A small CTC audio transcriber, trained from scratch: 8100 steps.
Rows from expert 3 of block 13, named by matrix and row number. Rows with one number belong to one neuron. Each number is 128 + 32 x the weight over its row's rms, rounded and kept within 0 to 255. All counts start at 0. After the name is the row's rms in percent of the matrix's.
# up: expert up (model.blocks.13.mlp.up, 8x256x256), inputs 128-255
# down: expert down (model.blocks.13.mlp.down, 8x256x256, transposed), outputs 128-255
up.123 112 [124 166 206 140  89 162 134 133 105 121 135 113  95  54 102 152 151 107 125 113 136 135  32 133  77 102 189 115 109 155 121 145 112 143  95 127  89  73 110  98 124 172 100 192 128 100  86 105 104 155 126 171 135 114  94 156 153 183 121 108 111 117 183 147 144 127 129 163  85 143 145 182 114 108 187 157  81 159  91 162 134 169 170 142 164 103 156 171 128  98 139 111 134 130 106 109 200  85 119 146  74 106 116 104 150 144 149 111 155 156 108 142 138 157 145 163 120 155 132  87 127 132 203 124  82 152 163 148]
up.124 104 [162 113 132 139  54  77 104 108 126  94 122 141 102 110 178 163 130 155 139  91 176  54 101  76 157  34  75 141 134 111 149  81 174 136 126 213  79 110 128 121 119 149 143 147 135 132 180 170  90 179 109 136  68 116 120  88 113 126 150 141 123 149 120 152 127 174 123  97  78 137 188  82 152  99 146 136 142 134 131  81 154 107 131 123 105 178 141  92  98 115 143 146 126 156 110  87 123 124 100 182 146 185 107 154 168 110 123 154 147 117  87 166  68  62 134 126 137 123 125 148 123 115 112  95 162 130 194 112]
up.125 103 [117 114 101 155  94  75 131 116 146  70 118 166 146  96  89 121 114 152 115 177 106 154  48 113 110  81 126 132 106 122 118 115 159 156 168 126 204 112 158 129 127 113 121  57  76  57 103  60 126  90  79 150 134 116 146  91 179 134 155 135 110 162 181 100 143 114 134 137  91 113 100 165 164  93 154 192 140 166 180  78  11 154 116 116 132 122 180 105 151 150 127 123  82 120  91 166 106 113  94 121 121 107 129 164 109 154  95  94 102 161 148 195 123 132  93 118 134 108 139  99 105 138 184 110 168 147  74 154]
up.126 080 [147  50 151 115 145 107 101 105 109 192 100 125 147 147 134 154 119 148 133 136 125 136 124  59 185 110 138 118 111 124  87 136 139  46 110 143  79 124  95 111 169 123 104 111 165 160 105 107 117  91 126 126 175 111  85  78 177  80 142  92 140 163 138 180 155 128 158  95  90 102 127 112 157 106 132 114 154 164 184 144 144 111 147 173 125 168 160  96 102 125  98 132  83 144 166 171 123  86 180  66  91 148  99  82 128  64 110 163  81  97 172 142  82  68 129 136 127  91 166 214 108  86 128 190 124 141 138 138]
up.127 087 [110 100  92 107 136 154 150 159 124 128  91 127 180 198 112 127 157 177 131 128 169 169 138 120 130  26 137 154 133  82 133 134 117  93 117 126  81 119 108  90 132  69 162 184 154 109 122 137 102 139 106 131 112 116 156  90 127 173 166 124 120  79 176 142 122 112 173 140 129  77 111 144 135 132 126 216 152 105 168 138  99  94 145 184  87 117 113 124 153  90  93 141 134 178  81 175 120 157 159 104 139 123  99  91 122  70 122 118  70 143 148 132  82 147 137 131 114 138 123 137 107 132 167  96 120 166  68 168]
up.128 111 [172 117  55 102  68 150 126 123 147 126  84 118 109  80 143 179 107 140 122  92 129 148 200  90 170  98 186 129  68  89 187 155 145 160 151 173 182 128  91 109  84 151 120 166 105 131  87 102 101 130 108 126 107 199 137 149 127 124 149 148 136 112 180 113 120  39 105 167  87 120  79 111 178 137 135 154 165 134 135 110  47 106 165  89 151 122  88 152 160  57 139 167 138 106 156 105  66 167 144 172 168 172 182 132 109 100 171  81 130 127 122 132 124 125 131 143 125  89 136 134 129 125 171  89 166 172 121 105]
up.129 119 [148 157 108 133  99 161  86 107 131 154 116 123  79 106 155 169  31 168 120  82 124 164  70 141 145 168 153 141  63 141 147  85 109 151 119 102 124 183 132  81  86 143 120 131 133 165 104  86 150 116 233  98 102 110 123 109 166 154 161 133  77 143 111 119 106 189 124 113 149 116 118 130 141 175  99 143  75 152 164 162 144 133 107 136  86 160 144  98 121  94 167 151 130 114 208  88 138 162 117 122 157 115 125 130 156 154 171 146  56 125 141 173 103 135 110 141 141 151 132 145 201 132 164 114  64 104 148 101]
up.130 099 [119  88 160 140 162 120 137 158 146  85 137 121 141  95 119 158 157 155 119 101 165 111 175 148 108 145 180 170 152 143 103 102 111 102 104 146 181 109 127 105  98 101 136 101 118 113 143 141 110 168 125 140 110 121 152 152 130  74  96 117 100 127 177 209  90 151 119 131  56 105  86 150 126 147 128 153 181 155 132 112 207  86 140  85 142 181 147 125 131 130 138 122 115 109 135  97 139 108 156  82 152 124  69 156 121 141 110 117  67 106 124  98 107 166  96 155  76 129 126 163 124 102 184  99 136 126 115  98]
up.131 077 [ 97 123 153 140 132 145 121 113 119 133 109 119 118 150 152 136 146 134 117  82 139 168 210 186 118 143 168 136  92 183 112  99  79 205 155 139 115 106 134  93 115 166 120 117 147 102 133 124 131 113 129  91 134 148 102 151  95 116 132 149  89  87 139  78  78 160 146 146 126 150  80 114 132 171 158 133 192 182 110 180 139 108  96 125 113 176  76 110 102  94 133 144 123 125 171 113 142  80 143 151  94 137 148 171  96  97 153 155 120 143 128 120 167 134 157 107 139 106 193 155 112  41 103 135 127  87 104 102]
up.132 110 [135 132 152 179 138 100 108  91  81 106 143  72 152 101 116  67 130 184 143 208 130 128 144  96 117 138 119 159 134 177 126 156 158 121 120 113 133 155 175 136 166  35 134 106  93 141 131 144 105 152 112 107 148  83 117 127 112  30 119 137 104 142 197 137 164 102 142 146 119 178 112  59 164 150 117 122  70  79 173 141 114 118 133 101 159  89 135 144 121  88 172 140 129 142  70  87 171 103 113 150 135 130 127 114 156 113 100 149  63 107  92 138 107 162 176  56 137 174 167 157 119  68 141  63 129 107 107 107]
up.133 111 [102 104 144 169 121 177 148 157 189 149 139 132 132 129 100 149 116 180 129 117 128 175 126 160 102 170  71 154 178  81  93 181 141 168 100  73 152 147 120 120 149 134 106 184 218 120 105 115 122  44 161 118  93 114 133 162 192 116 161  95 100  85  87 107 160 174  98 122  94 120 102  95  74 148 121 100  96 116 113 148 168 130 117 208 129 140  94  98 123 128 155 150 140 122  65 105 142 172 118 177 161 167  70 163 129 164 137  78 102 159 128 101 167  62 125  78 157 147 121 163 101  73  89 111 145 154 134 113]
up.134 103 [132 106 137  99 157 126 130 116 129 156 213 123  70 153  80 131 132  60 185 116 120 122 112 120 136 159  61 112 115 118 122 168 131 200 187 143 122 149  83  90 149 107 135 100 160  79 157 178 105 129 152 169 138 181 161 111 131 151 171 160 108 148 168 122 125 113 129 125  99 153 152 105 122 133 111 150  88 117  95 163  82  81 109 149 141 160 148 129 169  99 148 129  52  92 109 127 147 106 153  87 147  53 124 101 135 104 159 115 122 151 124 112 160 190  89 116 165 171 117 155 106 159  98 102 153 119 144 140]
up.135 096 [160  94  94 108 124 107 141 149 155 112 153 124 106 137 129  58  54 107 125 116 120 145 209 130 126 109 131  43  96 160 109 136 146 185 137 133  96 132 109 162 101  87 100 154 140 110 114 136 101 227  50 116  94  69 122 135 159 121 125 144 102 161 137 172  98 160 193 154 124 170 150 125  86 128 103 121 169 126 110 117 116 124 132 152 140 148 140 128 148 141 119 124 105 177  71 128 152 113 106 144  90 149 178 170 210 114  69  49 157 127 132 118  84 127  93 102 131 104 163 128  89 155  66 150 115 147 133 112]
up.136 114 [143 148 133 165 125 157 183 141  70 144 103 157 115 142  83 152 100 113  98 106 118 145 121 142 110 118 106  52 121 136 167 174 114 124  94 163 140 194 106 173  89 121 101 109 138 104 191  62 134  89 186 132 147 204 112  82 116 117  86 133  70 129 129  54 122 143 136  95  67 120  78 128  99 148 127  92 117  55 157 123 143  87 120 106 110 127 120 130  90 132 122  98 104 122 114 110 120 129 164 139 149 118 169 136 152 105 169 144 184 116 110 153  65 149 105 106 139 144 129 140 158 192 119 101 160 128 102 136]
up.137 111 [125 105 146 146 123 133 156 119 105  86 131 121 181  98 140  66 114 129  75  76 142 161 144 153 117 109 175  82  95 138 122 174 141  91 118  98 104 140  81 136  88 124 116  96  64 153  80 124 167 114  89 116 125 133 176 159 131  87 132 102  85 149 140 164 147 105 143 166 168 135 127 149 136 113 110 153  92 106 112 137 196 107 146 129 156 117 116  92 142 115 138 126 122 110 199  43 160  94 144 106  74 174 137 182 164 129 142  91 165  89  59  42 126 142 157 130 163 129 187 136 149 118  94 127  90 126 143 164]
up.138 107 [125  78 156 133 130 133 139 141 125 109  86 119 187 151 133 134 105 104 105 102  88 120 117 184 157 162  27 116  66 116 149  83 136 172 121 135  78 175 108 132 118 104  90 174 139  90 129 132 155 155 148 140  89 151 128 123 101 100 130 125 154 103 109 142  93 114 129 105 101 100 193  91 150  80 113 116 116 126 165 150 177 104 143 103 145 111 140 156 152 122 134 140 180 121 110 132  40 138 100 138 172 121 104 155 121 131 178  68  68 103 176 102 127 108 142 155  99 114 146 121  29 174 126 123 113  76 145  68]
up.139 113 [169 120 142 132 128 115 114 104 103  78 120 110 182 101  92 118 162 163 137 128  62 163 125 112 116 138 131 142 175 109 159 146 141 183 156 154 126 130 149 148 137 125 143 135  67 141 112  93 146 102  54 136  95 153 138 187 159 138 180 101  77 143 123 176 171 125 129 109 189 185 149  97 167 176 178 148 139 106 141  89  90 121  94 153 106  78  91 194 137 126 156 187  84 105 134 135  99 120 101 113 168 142 107 117 176 163  83 168 130 157 133 104  74  84 106  93 138 138 130 148  84 104 128  74 118  97  80 136]
up.140 094 [131 111 145 128 144 134 159 140 191 197 148 136 124  88 149 166 144 121 146 126 116  81 130 137 108 181 103 165 163 107 140 133  87 165 111 126 128 127 137 130  88 110 106 164 172  65  65 106 120 149  87 138 114 112 113  93  94 173 144 146 165  75 175 147 105 143 125  85 101 103 134 121 191 173 107 154 155 108 131 142  87 117 135 104  63 140 159 203 179 194 133 105 142 152 107 175 156 148 214  77 128 148 138 179 130 121 143  97 169 192 105 168 134 127 123 150  64 130 118  90 171 110  85 143  95 138 167 130]
up.141 113 [ 92 132  53 142 118 137 156 129 120 134 132 154 163 127 104 112 175 104 133 137 105 125 176  54 126 176 154 131 160 137 138 154 139  89 132 150 164 127 141 159 121 146 129 119 133 110 146 143  93 123  72 110 138 129 168 150 125  81  74 145 132 160 101 145 156 129 133 148 238 149 160 113  93 135 164 112 147 124 116 119 108 135 115 139  90  97 130 148  89 149 138 120  67 196 113 130 137  68 134 174 133  75 141  55  99 128 141 190  91 137  69 131 145  87 132 184  39 125 118 172 114  92  31 138 160 138 164  97]
up.142 116 [123 152  93 131 109 141 108 160 169 126 128 138 149 119 151  60 120 169 148 123 105 145 184 118 139 131 125 124 103 118 160 125 170 151 209  43 136 155 160 104 118 133 109 118  94 147 107 148 155 156 102 127 103  93 135  79 186  80  79 137 136 107  91 136 136  62 104 128  49 104  99  91 160  85 155 174 144 108  96 127 125 152 107 139  98 142 145 135 127 118 122 180 152 118 103 160  97 194 139 146 122 138 130 100  99  57 163 110 153 165 105 166 118  82 179 216 126 170 148 168  70 188 168 109 122 125 162 114]
up.143 093 [103 135 120 145 133 100 164 132 115 133 151 145  84 122  82 125 166 127 109 103 124 166 146 109 114 187 106 111 142 136 169  88 165 112 130  95 118 133 141 168 116 125 101 139 169 140  80 196 119  95 125 109 155 160 211 136 125 175 140 147 185 109 174 130  71 128 100 122 147 146 150 131 143 127 112 106 120 167 129 155  64 129 141 131 110 148 146 128 137 140 104 104 125 177 163 145 157 140 191 185 126 134 174 165 103  43 145 115 186 146 100 157 115  81 117 147 131 102 128  77 137 102  89 147 129 146 143 169]
up.144 089 [  9 119 180 131 171 204 169 140 157  86 188 108 137 131  79 142  96 106 109 119 126 113 119 114 139 151 171 136  68 133 108 150 169 100  73  89  90 177 120  98  99  99 123 131  90 130  92  49  84  95 160 158 130 156 129 141 177 157 160 152 153 145  95  87 141 189 152 151 181  84  95 126 152 124  88 103 154 158 159 145 128 151 141 153 122  66 102 104 236  95  78  84 172 141 128 124 103 145 123 128 117 162 130 163 121 137 123 166 104 137 134 173 111 114 176  62 120 107 134 116  93 108 150 135  97 147 136 144]
up.145 102 [140 118 158 194 128 142 161 159 123 103 113  95 106 116 144  68 125 109 131 153 130 173 160 152  93  78 163 143 182 142  91 151 101 111 118 165 159 115 142 134  82 153 122  97 108 141  87  75 136 148 127 132 111 194 151 108  70 125 106 164  42 136 156 165  95 156 123 147 151  27  85 143 175 162  89 113 195 136 168 148  73 116 142  75 152 126  93 137 207  78 155 126 186  88 156 119 116 149 111 156 178 158 149 119 120 163 111 159 195 106 156  62 109 112 128 104 115 110 127  84 121 102 136  76 136  85 126 124]
up.146 128 [100 125 193 119 160 137 139 207 112 160  70 152 174 124 106 113  61 155 124 143  61 156  66 116 123 218 160  77 151 132 172 171 123 101 114 153 110 125 117 137 164 126 182 158 125 135 110 111 125  99  85 114 102  86 137 107  73 176 167 131 111  73  92 171 114 147 173  86 126  80 105 170 109 165  90  95  89 129 167 180 138 121 151 155  85 128 125  74 147  89 117 112 134  86 121 191  84 127 113 111 161  98  99 173 139 106 156 114 170 150 128 159  86 102 145  91 112 129 121  93 150 189  84  77 114 110 115 118]
up.147 048 [ 57 145 109  81 129 112 186 151  92 162  91 137  77  81 149 151  86 163 129 132 186 135 115 126 127 124 142 146 123 136 131 136 140 124  67 104 155 149 160 113  90 124 100 137 127 105  99  87 115 105 114  81 108 137 131 206 150  86 124 135 180  91 187 107  97 141 114 151 187  85 159 131 159 132 130 141 135 100 136 141 119 111 107 152  86 122 115 110 135 147  73 106 144 174 111 131 167 107 202 110 112 157 130 116 139  63 146 135 141 125  64 103 143 145 133 158 201  89 106 105 140 204 100 181 167 154 165 187]
up.148 093 [ 99 147  47 147 108 136 127 153 124 121 148  77 105 126 159 173 130 101 132 109 197 102 155 166  64 109 117 117 145 154 125 146 135  65  82 123 195 129 131 179  97 131 123 104 102  73 134 134 129 144  91 126 129 188  97 206  92  77 112  99  79  89 112 178 112 162 152 110 129 163 188 115 150 115 154 153  59 116  95  56 165 114 122 148 112 178 111 100 118  96  79  87 185 120 127 117 135 104 190 144  60 124 152 161 144 119  77 158 103  99 114 157 106  92 121 120 129  90 157 116 124  88  86 101 121 177 110  95]
up.149 101 [ 97 111  61 124  88 123 142 148 140 138 100 131  83 134 151 183 157 160 133 191 156 127 130 171  98  48 136 114 158  76 188 180 102 164 121 147 156 149 159 178 106 138 123 178 163 118 168 115 179  22  98 117 158 156 134 124 108  93 141 100 191 132 124 141 158 157  79 139  77 118 120 171 144 119 159 109  87 150 169 122 115 113 161  74  97 104 135 162 121 108 138 167 100 160 129 133 134 142 106 113 142 153  89 111 117 160  57 108 133 127 122 106 147 119 160  78  88 146 114  97 177 184 135 102 100 152 159 130]
down.123 113 [114 139  80 138 133 116  96 116 114 218  60 165 150 171 154 117 121  52  89 159  73 161 152 111 139 174 120 127 134 134 138 145 155  93 186  94 124 108 144 113 200 100 117 180 166 144 154  87 134 135 106 170 164 139 105 187 164 104 201  81 112  87 120  99 168  84 123  93 148  88 116 131  96 130 191 124 103 114  64 116 182 131 122 122  98  86 132  97 207 141 145 129 111 142 154  90 109 103  60 119 150 123 141 176 153 154 180 125 116  95 102 156 122 172 181 116 167 134 162 158 120 136  82 123  88 168 104 137]
down.124 099 [118 160 163 152 164 101  93 151 169 131 165 114 112 145  83  72 141 125 108 101 119 132 109  72 133 140 111 155 188 100  93  95 115  89 128 130  94 115 127  40  85 133  50  84  88 127 203 107 153 153  77  98 156 104 157 116 199 143  99 133 141 111 158 140 104 109  87 135 133 188  96 100 122  55 119 127 144  88 113 116 128  90 138  97 160 135 105 129 138 152 100 135 166 156 125 134 101 142  93 120  99  99  52  79 102 135 162  96 181 126  77  85 155  88 155 134  62 101 101  98 186 103 151 150 155  73 179  90]
down.125 089 [ 92 140 135 123 109 141 128 176 132 144 159 162  81 138 131  98 123 145 164 120 126 118  98  81  97 134 182 132 143 118 178  97 133 154 105 106  97 113 183 118  62 126 167 103 116  85 138  84 143  89 109 117  59 169 109  70  78 130  94 150 130  48 124 117 131 139  69 109  92 171 154 198 132 108 124 151 152 142 143 105 133 111 144 127 133 102 182 165 122 153  77  80  56 192 149 102 129 151 179 118 130  89 128 131 120 123  86 144 110  78  72 150 130 112 139 136 122  97 112 128  57 118  61  98 124 195 151 118]
down.126 081 [119 170  82 104 181 126 118 169 167 157 120 137 109 163 128  91 128 138 144 135 111 124 158 103 160  56 124 170 192 144 147 134 178 105 105 138  93 169 113 113 131 102 162 108 147 119 152 119 134 104 121  83 190 185 109  46  89  95  66 134 146  72 137 145 103 119 153  83 197 171 126 139 181 199 162  69  99 127 135 140 119 109  42  81 132  87 157 133 131 137 189  94 143 185 117  81 112  70 173 133 146 109 110 165  85 195 104 174 132 126 143 154  95 157 108 128 168 126 136 110  91 193 143  94 144 139  95 107]
down.127 094 [138 152 126 118 114 103 148 169 137 113 140 168  69 130  73 118 126 168  95 117 151 107 125  63  58 137 123 131 193 147 102  79  99  80 128 176 166 170 102 131 112 127 153 124 211 122  68 132 146 139 139  63 138 169 137 136  94 144 128 169 106 172 191 158  92 108  68  85 146 123  86 113 127 104  81 149 123 126 110 103  98 119 133 128 115 174 121 121 129 138 182  65 146  76 134 142 162 111 124  83 133 127 169 123  65 149 146 167 182  84 171 151 132  65 136 126 144 154 153 157 109 157 124 104 108 128 124 115]
down.128 100 [143 176 108  96 117 142 165 118  78  40 152 143 141 125 181 143 149 118 124 130 111 127 181  83 119 138 132  84 127 104 118 174 101 162  52 118 104 126  50 139 151 111 121 122 152 101 172 130 101 177 130 169 168 113 146 159  84  94 156 116  75 130 126 132 129  84 140  49 148 148 140 116 153 139 121  93 135 152  79 147 146 175 108  89 117 155  93 163 158 191 172 103  87 125 154 119 179 105 146  56 156 110  74 190 106 153  74 172 186 128 103  93 112 145 145 201 121 146 125 124 123 128  96 141 116 142 119 141]
down.129 125 [ 98 106 144 157 100 141 145 131 166 106  86 140 177 152 138 136 141 179  69 147 160  88  87 232 145 111 171 124  93 136 127 167 129 160 129 136 132 167  98  77  89 141 169 105 143 101 117 151 152 142 110  80  82 168 119 137 159 100  54 116  86 111 170  76 173 155 143 168 108  59 154  76 116 133 205 188  69 144 117 108 129 208 162 128  86 164  79 117  87 128 151  75 155 151 133  58 113  80  55 128 123 134 127  98 135 170  98  94 118  94 146 202 125 135 121 184 159 147 161 136  87 104 140 111 125 110 151 133]
down.130 107 [130  76  89 142 110 120 122 194 166 109 114 148 113 145 142 132  24 100 162 142 144 135 172  89  81 143 103  50 133 147 160 222 143 146 126 106 106 181 108 196 153 148 175 115  78 133 171  97 114 142 111 143 138 136 173  77 122 163 101  95 109 179 130 115  69 173 132  90 124 119 103  72 153 102 126  75 101 103 202 143 102 108 174  93 130 126 137  99 178  56 123 131 113 107 126 156 112 106 207 121  93  94 146 162 111 117 191 179  71 130 164 156 155 161  98 139  74 133 128 155 125 129 147 136  97 146  94 159]
down.131 085 [ 97 185 117 155 162 159 220 107 117 100 129 102 116 140 128 100 101 111  95 155 114  75 154 183 120 117  76 110 165 145 171 150 151  73  74 162 115 126 148 133 172  94 139 135 124 129 182 103  49  89 116 117 205 108 143 143 172  55  94 121 126 134  61 134 131 164 120  80  78 128  91 159 126 122 182 134 110 159 104 145  98 102 107 133 108 136  51 112 157 153  98 124 145  87 115  87 143 161 101 152  62 128 112 205 165 132 147 166 102 157 192 121 116 120 107  97  61  80 140  66 123 167 153 147  87 100 172 146]
down.132 115 [173 140 152 142 181 126 102 136 178 160 135  93  53  72 169 107 143  90 148 123 139 176 130 122  85 111 148  95 168 125 132 158 104 109 159 108  84 188 113 126 104 111 141 147 119 116 131 103 148 120 143  61 191 125  94 134 125 130  67 142 160 180  80 130 122 115 151 118 131 170 128  88 113 131  73 101 141 125  47 131  74 106 112  90 136  70 140 165  85 112 126 166 135 158 121 112 100 115 103  99 141 140  99  69 199  69  90 130 115 127  91 125 134 174 159  90 132 115 152 163 111 138 181 126 153 137 117 147]
down.133 102 [143  78 106 112 167 133  72  86 136 121 178 146  66  80 146 128 110 148 103 188 156  98 110 125 111 145  68 128 122 121 129 134 114  86 128 116  80 114 104 120 109  90  91 132 132 114  85 106 175 161 113 154 124  99 151 145 137 120 198  87 101 136 107  83 106 121  70 157  79 117 136  94 137 130 191 141 146 150 149 105  86 134 122 167 111 159 142 172 126 112 127 141 127 148 134 175 140 132 100 144 144  83  78 161 124 148 200 122 191 114 209 154  91 122 134 112 189  79  85 128  70  95 101 140  90 109 144  90]
down.134 100 [104 129 158 103 141 140  96 152 125 153 182 142 129  95 114  50 105 142 157 187 171 153 101 175  92 173 161 143 128  92 116 124 120 108 149 138 148 100 113 136  86 156 114 105 128 184 138 140 161 123 128 102 111 129 121 148 164 134 133 145 112 123 220  96 112 119 145 155 159 169 162  76 125 100  92 164 150 133 140 137 135 134 177 148 136 165 139 170 124 120 121 119  64 152 139 137 148 101 112 141 104  76 136 144 169 120 143  66 142 146  92 179 151 149  98 127 189 107 155 183  75 155 108  87 128 167  76 118]
down.135 094 [148 126 190 140 178 104 153 148 163 121 167  94 124 120 119 122  82 102 119 139  84 129 156 138 146 167 144 142 141 131  96 144 156 152 126 117 147  97 101 109  80 116 191  97 148 160 129 108 173 144 105  82 178 151 125 115 123 106 106 155 136 161  75 131 106 163 111 144  55 161 170 125 133 143 124 117 135  81 133 154 133 155 147 174 220  45 123 136 168  94 146 136 100 153 148 153  98 104 124 130 124 123  90 112 155 176 139 122 213 122  66  49 114 111 130 171 110 106 132 101  60 115 169 107 109 133 116  98]
down.136 113 [157 169 127 117 162 148 111 152 131 183 136  65 130 134  93 103 150 131 105 103  91 145 116 132 141 141 164 112 138 130 111  95 142 123 102 114 126 110 111 138  66 121 111 149 135  80  82 162  67 114 159 155  89 149 133 136 127  96 140  80  82  72 176 139 147  95 114 157  85 126  76 112 140  76  75 180 193 130 138 132  76 171 142 109  74  96  52 196 150 149 123 165 161 147 109 108 177 179  71 134 108  79 101 114 184 105  61 102 149  68 129 148 105 131  64 117  97 126 181 160 186 129  96 155 120 138  95 179]
down.137 112 [146 124 165 101 120 141 121 116 142 138 109 160 186 156 115 143  64 106  91  80 155 141 162 121 185 145 112  80 117 119 130 150 117 122 207 118  88 129 121 124 139 134 115  87 117  86 100  88 103 183 185  98 148 186 161  72 126 114  72 121  94 171 183 109 109 146 140 120 135 109 169 177 162 166 157  97 133  93 117 145 142 108 149 103  90 152 118 145 134 101 150 147  98 143 148 140 127  68 135 154 100 132 170 152 149 142 112 132 195 153 127 158 126 180 194 127 155 142 105  94 117 104 149 116 153 148  71 136]
down.138 090 [ 83 103 167 143  59  92 128 139 133 158 127 150 103 123 140 148 162  95 115 112 113 114 108 151 144 103 163 148 173 153 122 176 124 138  89 105 192 113 126  97 144 134 119 160 119 195 119  76 152 165 125 154 169  99 145 166 111 138 189 145 104 153 114 144 146 121 129 175 157 186 166 156 106 148 110  93  15 141  78 167 129 151  91 100  97 155  44 165 135 128  77 118 126 144 112 177  75  75  77 164 127 116 124 144 177 131 185  62 147 124 150 162 114 128 107 156 132 123 144 138 132 118  77 120 143 134 106 165]
down.139 110 [147 157 117 178 122  83 122 102 108 138 101 151 140 158  77 129 129 143  88 110 101 144 154 149  85  78 116 153  79 104 178 155 142 141 135 109 145 161 184 109 182 141 113 105 140 138 114 117 174 178  47 146  96 138 128 100 126  83 159  75 126 139 212 174 150 111  84 141 178 129 104 129  97 166 124 151  75  69 147 115 127 121  88  95 141 182 153 110 102  97 113 148  99 121 163 116 118 172 137 148 150 119 187 118 159 158 181  97 151 121 159 101 178 125 106 135 152  97  91 112 120  79 100 156 226 118 130 175]
down.140 097 [ 89 134 156 162 127  75 170 138 149 119 137 129  87 156 117 120 181 113  78 114 167 136 101 135 147 197 159 184  75  96 116 131 112 139  73 123 110 171 149 107 137 151 162 154 115 129 114 121 139  73 113 188 197 185 122 150  76 170 136 182 165 153 133 196 131 124  96 154  88  62  80 116 191  99  95  94 179 144 129  92 147  88 142 141 142 128 171 171 156 102 142  83 145 127 106 101  83 122 141 141 124  82 109  87 109 152 150  88  99  86  80 125 207 116  65 123 117 129 141 128 174 136 152  71 179 135 186 141]
down.141 106 [144  90 150 152 119  68 111 205 126 148 148  96 121  79  96 141 167 105  96 164 121 143  59 139 129 158 141  99 132 191 107  84 160  94 151 126 175 110 104  98 131 112 110  72 168 104  72 116 115 164  91 161 112 123 117 165 172 160 165  94  79 144 122 158 119  64 150 162 103  93 188 124 150  79 114 135  83 150 101 159  62 187 155 131 161 106 169 132 142 127  77  83 118 169 111 130  90 124  43 119 163 123 110  51 129  69  59 119 134 115 132 143 102 142 135 170  63 100 114 132  63  94  27 166 129 167  73 165]
down.142 107 [ 78  86 147 160 117 128  91 145 168  63 111 148 121 145 134 108 139 172 216 196 154  77 147  92 146 130 125 149 102  91 119 121 120 110 121 136 149 164 131 124 175  98 105 120 146 167 189 173 140  94 141  93 157 127 114 140 149 140  54  97 112 101 143 151 112  61 171 105 145 135  87  92 128 125 128  83 139 109 128 140 125 155  82 146 144 140 144 118 138 151 149  96 128 134 139  90 176 122  91 164 109 132 106  85 187 117 175 167 142 142 145 177  85 131 144 186 185 146 129 121 126 127 132  96  97 117 127 123]
down.143 097 [162 121 138 138 135 100 139 126 140 156  79  77 165 194 120 145 130 100 102  96 134 122 113 148 206 191 141 124  75 130 110 135 132 146  84 138 156 141 145  20  96 102  89  97 153 139 160 134 161 121 128 122 100 119 161 164 124 120 141  70 141 108 108  94 129 136 122 136 133  99 119 112 152 139 130 154 119 128  99  84 148 106 123 137 159 127 143 154 142  97 133 100 131  83 111 157 125 100  50 136 124 104  64 100 103 166 166  98 115 129  84 133 161 198 117 133 101 137  79  64 159 170 165 112 121  57 122 154]
down.144 091 [ 80  91 103 122 121 202 190 115 128 113 102 105 129  70 210  80 170 118 140  77 151 100 149  94 135  83 147 149 121  83 144 138 137 116 136 104 104 141 142 103 122  92 103 101  47 119 108 130 101 113  97 219 180 117 128  84 120 160 120 194 144 147 123 117 115 129  52 130  65 110 133 154 103 135 150  91 138  96 131 100 161 136 131 126 106  98 135 138 167 191 121 132 154 138 146 154  88 115 134 129 121  83  46 102 152 194 107 137 125 152 162 143  72 125 161 142 153 133  91  73 172 174  72 143 115 139 145  68]
down.145 099 [141 154 151 173 137 149 136 170 157 155  79 151 130 116 111 156 112 133 105 168  99 111 130 141  92 119 185 167 109 109 159  93 106 143 146 126 156 161 142 114 166  65 117 176 106 121 159 161 137 166  99 167 186 144 105 143 126 162 103 105 133 179 115 101 139 137 102 118 104  52  58 138 117 170 177 133 101 139 132  69 172 129 125  82 148 162 116 140 156 158 111 155 134 131 145 121  84  79 163 101  91 126  91 186 172  73  83 143 150 152 161  92 196 145 115 145 106  91 118 130 114 141 128 149  79 138 119 121]
down.146 118 [119 143 211 139 108 117 185  96 163 126 125 138  66 109 159 111 160  83 100 140 184 120  95 145 127  77  89 154 163 115 102  85 138 160 153 104  97 177 107  90  86 129 193 127  55 112 121 111 160 113 192 168 131 192 125 101 117  86 123 145 106 116 176 118 106 144 105 166 165 138 132  94 150 146 134 165 141 106 128 109  85 160 162 131 104  88 117 143 118 156 126 187 128 126  86 116 118 170 137 170 110 146 163 160 100 134  98 140  38 121 107 168 154 141 123 106 109 100 135  93 167 129 163 111 139 135 122 148]
down.147 049 [ 90 168  63  75 123 113 123 145 122  99 166 152 149 103 101  77 195 128  94 182 134 184 124 136 124 169 157 132  67  74 104 108  96 196 112 158  82  86 116  95 144 101 121 174  94 170 190 127 150 154 163 210 108 115 135 135 129 173 108 114 182 179  92 104 135 179 125 136 155 144  99 113  88 125 117 153 101 121 125 163 203 132 101  94 183 119  73  90 113  99 119 120 105 110 188 106 159 109 160 130 128 122 134 122 208 124 146 135 169 127  70 157 131  95 105 158 144 160  52 142 164  99 111 150 172 156 108 124]
down.148 096 [111 134  77 176 118  98 123 164 104 123 137 197 140 108 102 107 179 133 195 182  90  72  85 101 107 135 124  97 157 147 116 204 172 111 123 121 197 137 135  93 161 148 172 126 198 129 124 126 115 109 112 122  91 120 163 105 154 126 198 163 119 173 164 103 144 119 217 101 156 114 138 172 107 121 147 158 197  96 161  95 147  84 141  95 114 145 149  81  66  89 174 122 136 159 126 141 114 133 172 137 102 182 157 122 130 135 116 179 138 170 112 134 131 140 120 146 144 129  77  69 177 186 122 142 114 119  70 155]
down.149 107 [127 140 175 109 129 113 139 106  62 161 128 176 165  82  67 137 147 146 117 127 146  91 101 143 135 142 127 125 111 102 120 128 153 147  98 136 146 194 173  88 111 171 111 170 143 111  80 187 178 104  88 169 121  74 152 195 123  98 156 102 149 112 133 152 159 152 110 149 136  59 133 219 139 118 140 181 102  97 130 114 126 126 150 125 152 124 121 195  75 168 130 115  92 120 147 142 174  79 122 151 177 113 193 174 158 174  76  79 155 123 177 102 103  73 155 100 116 149 133 176  93 161 147  63 185 124 123 165]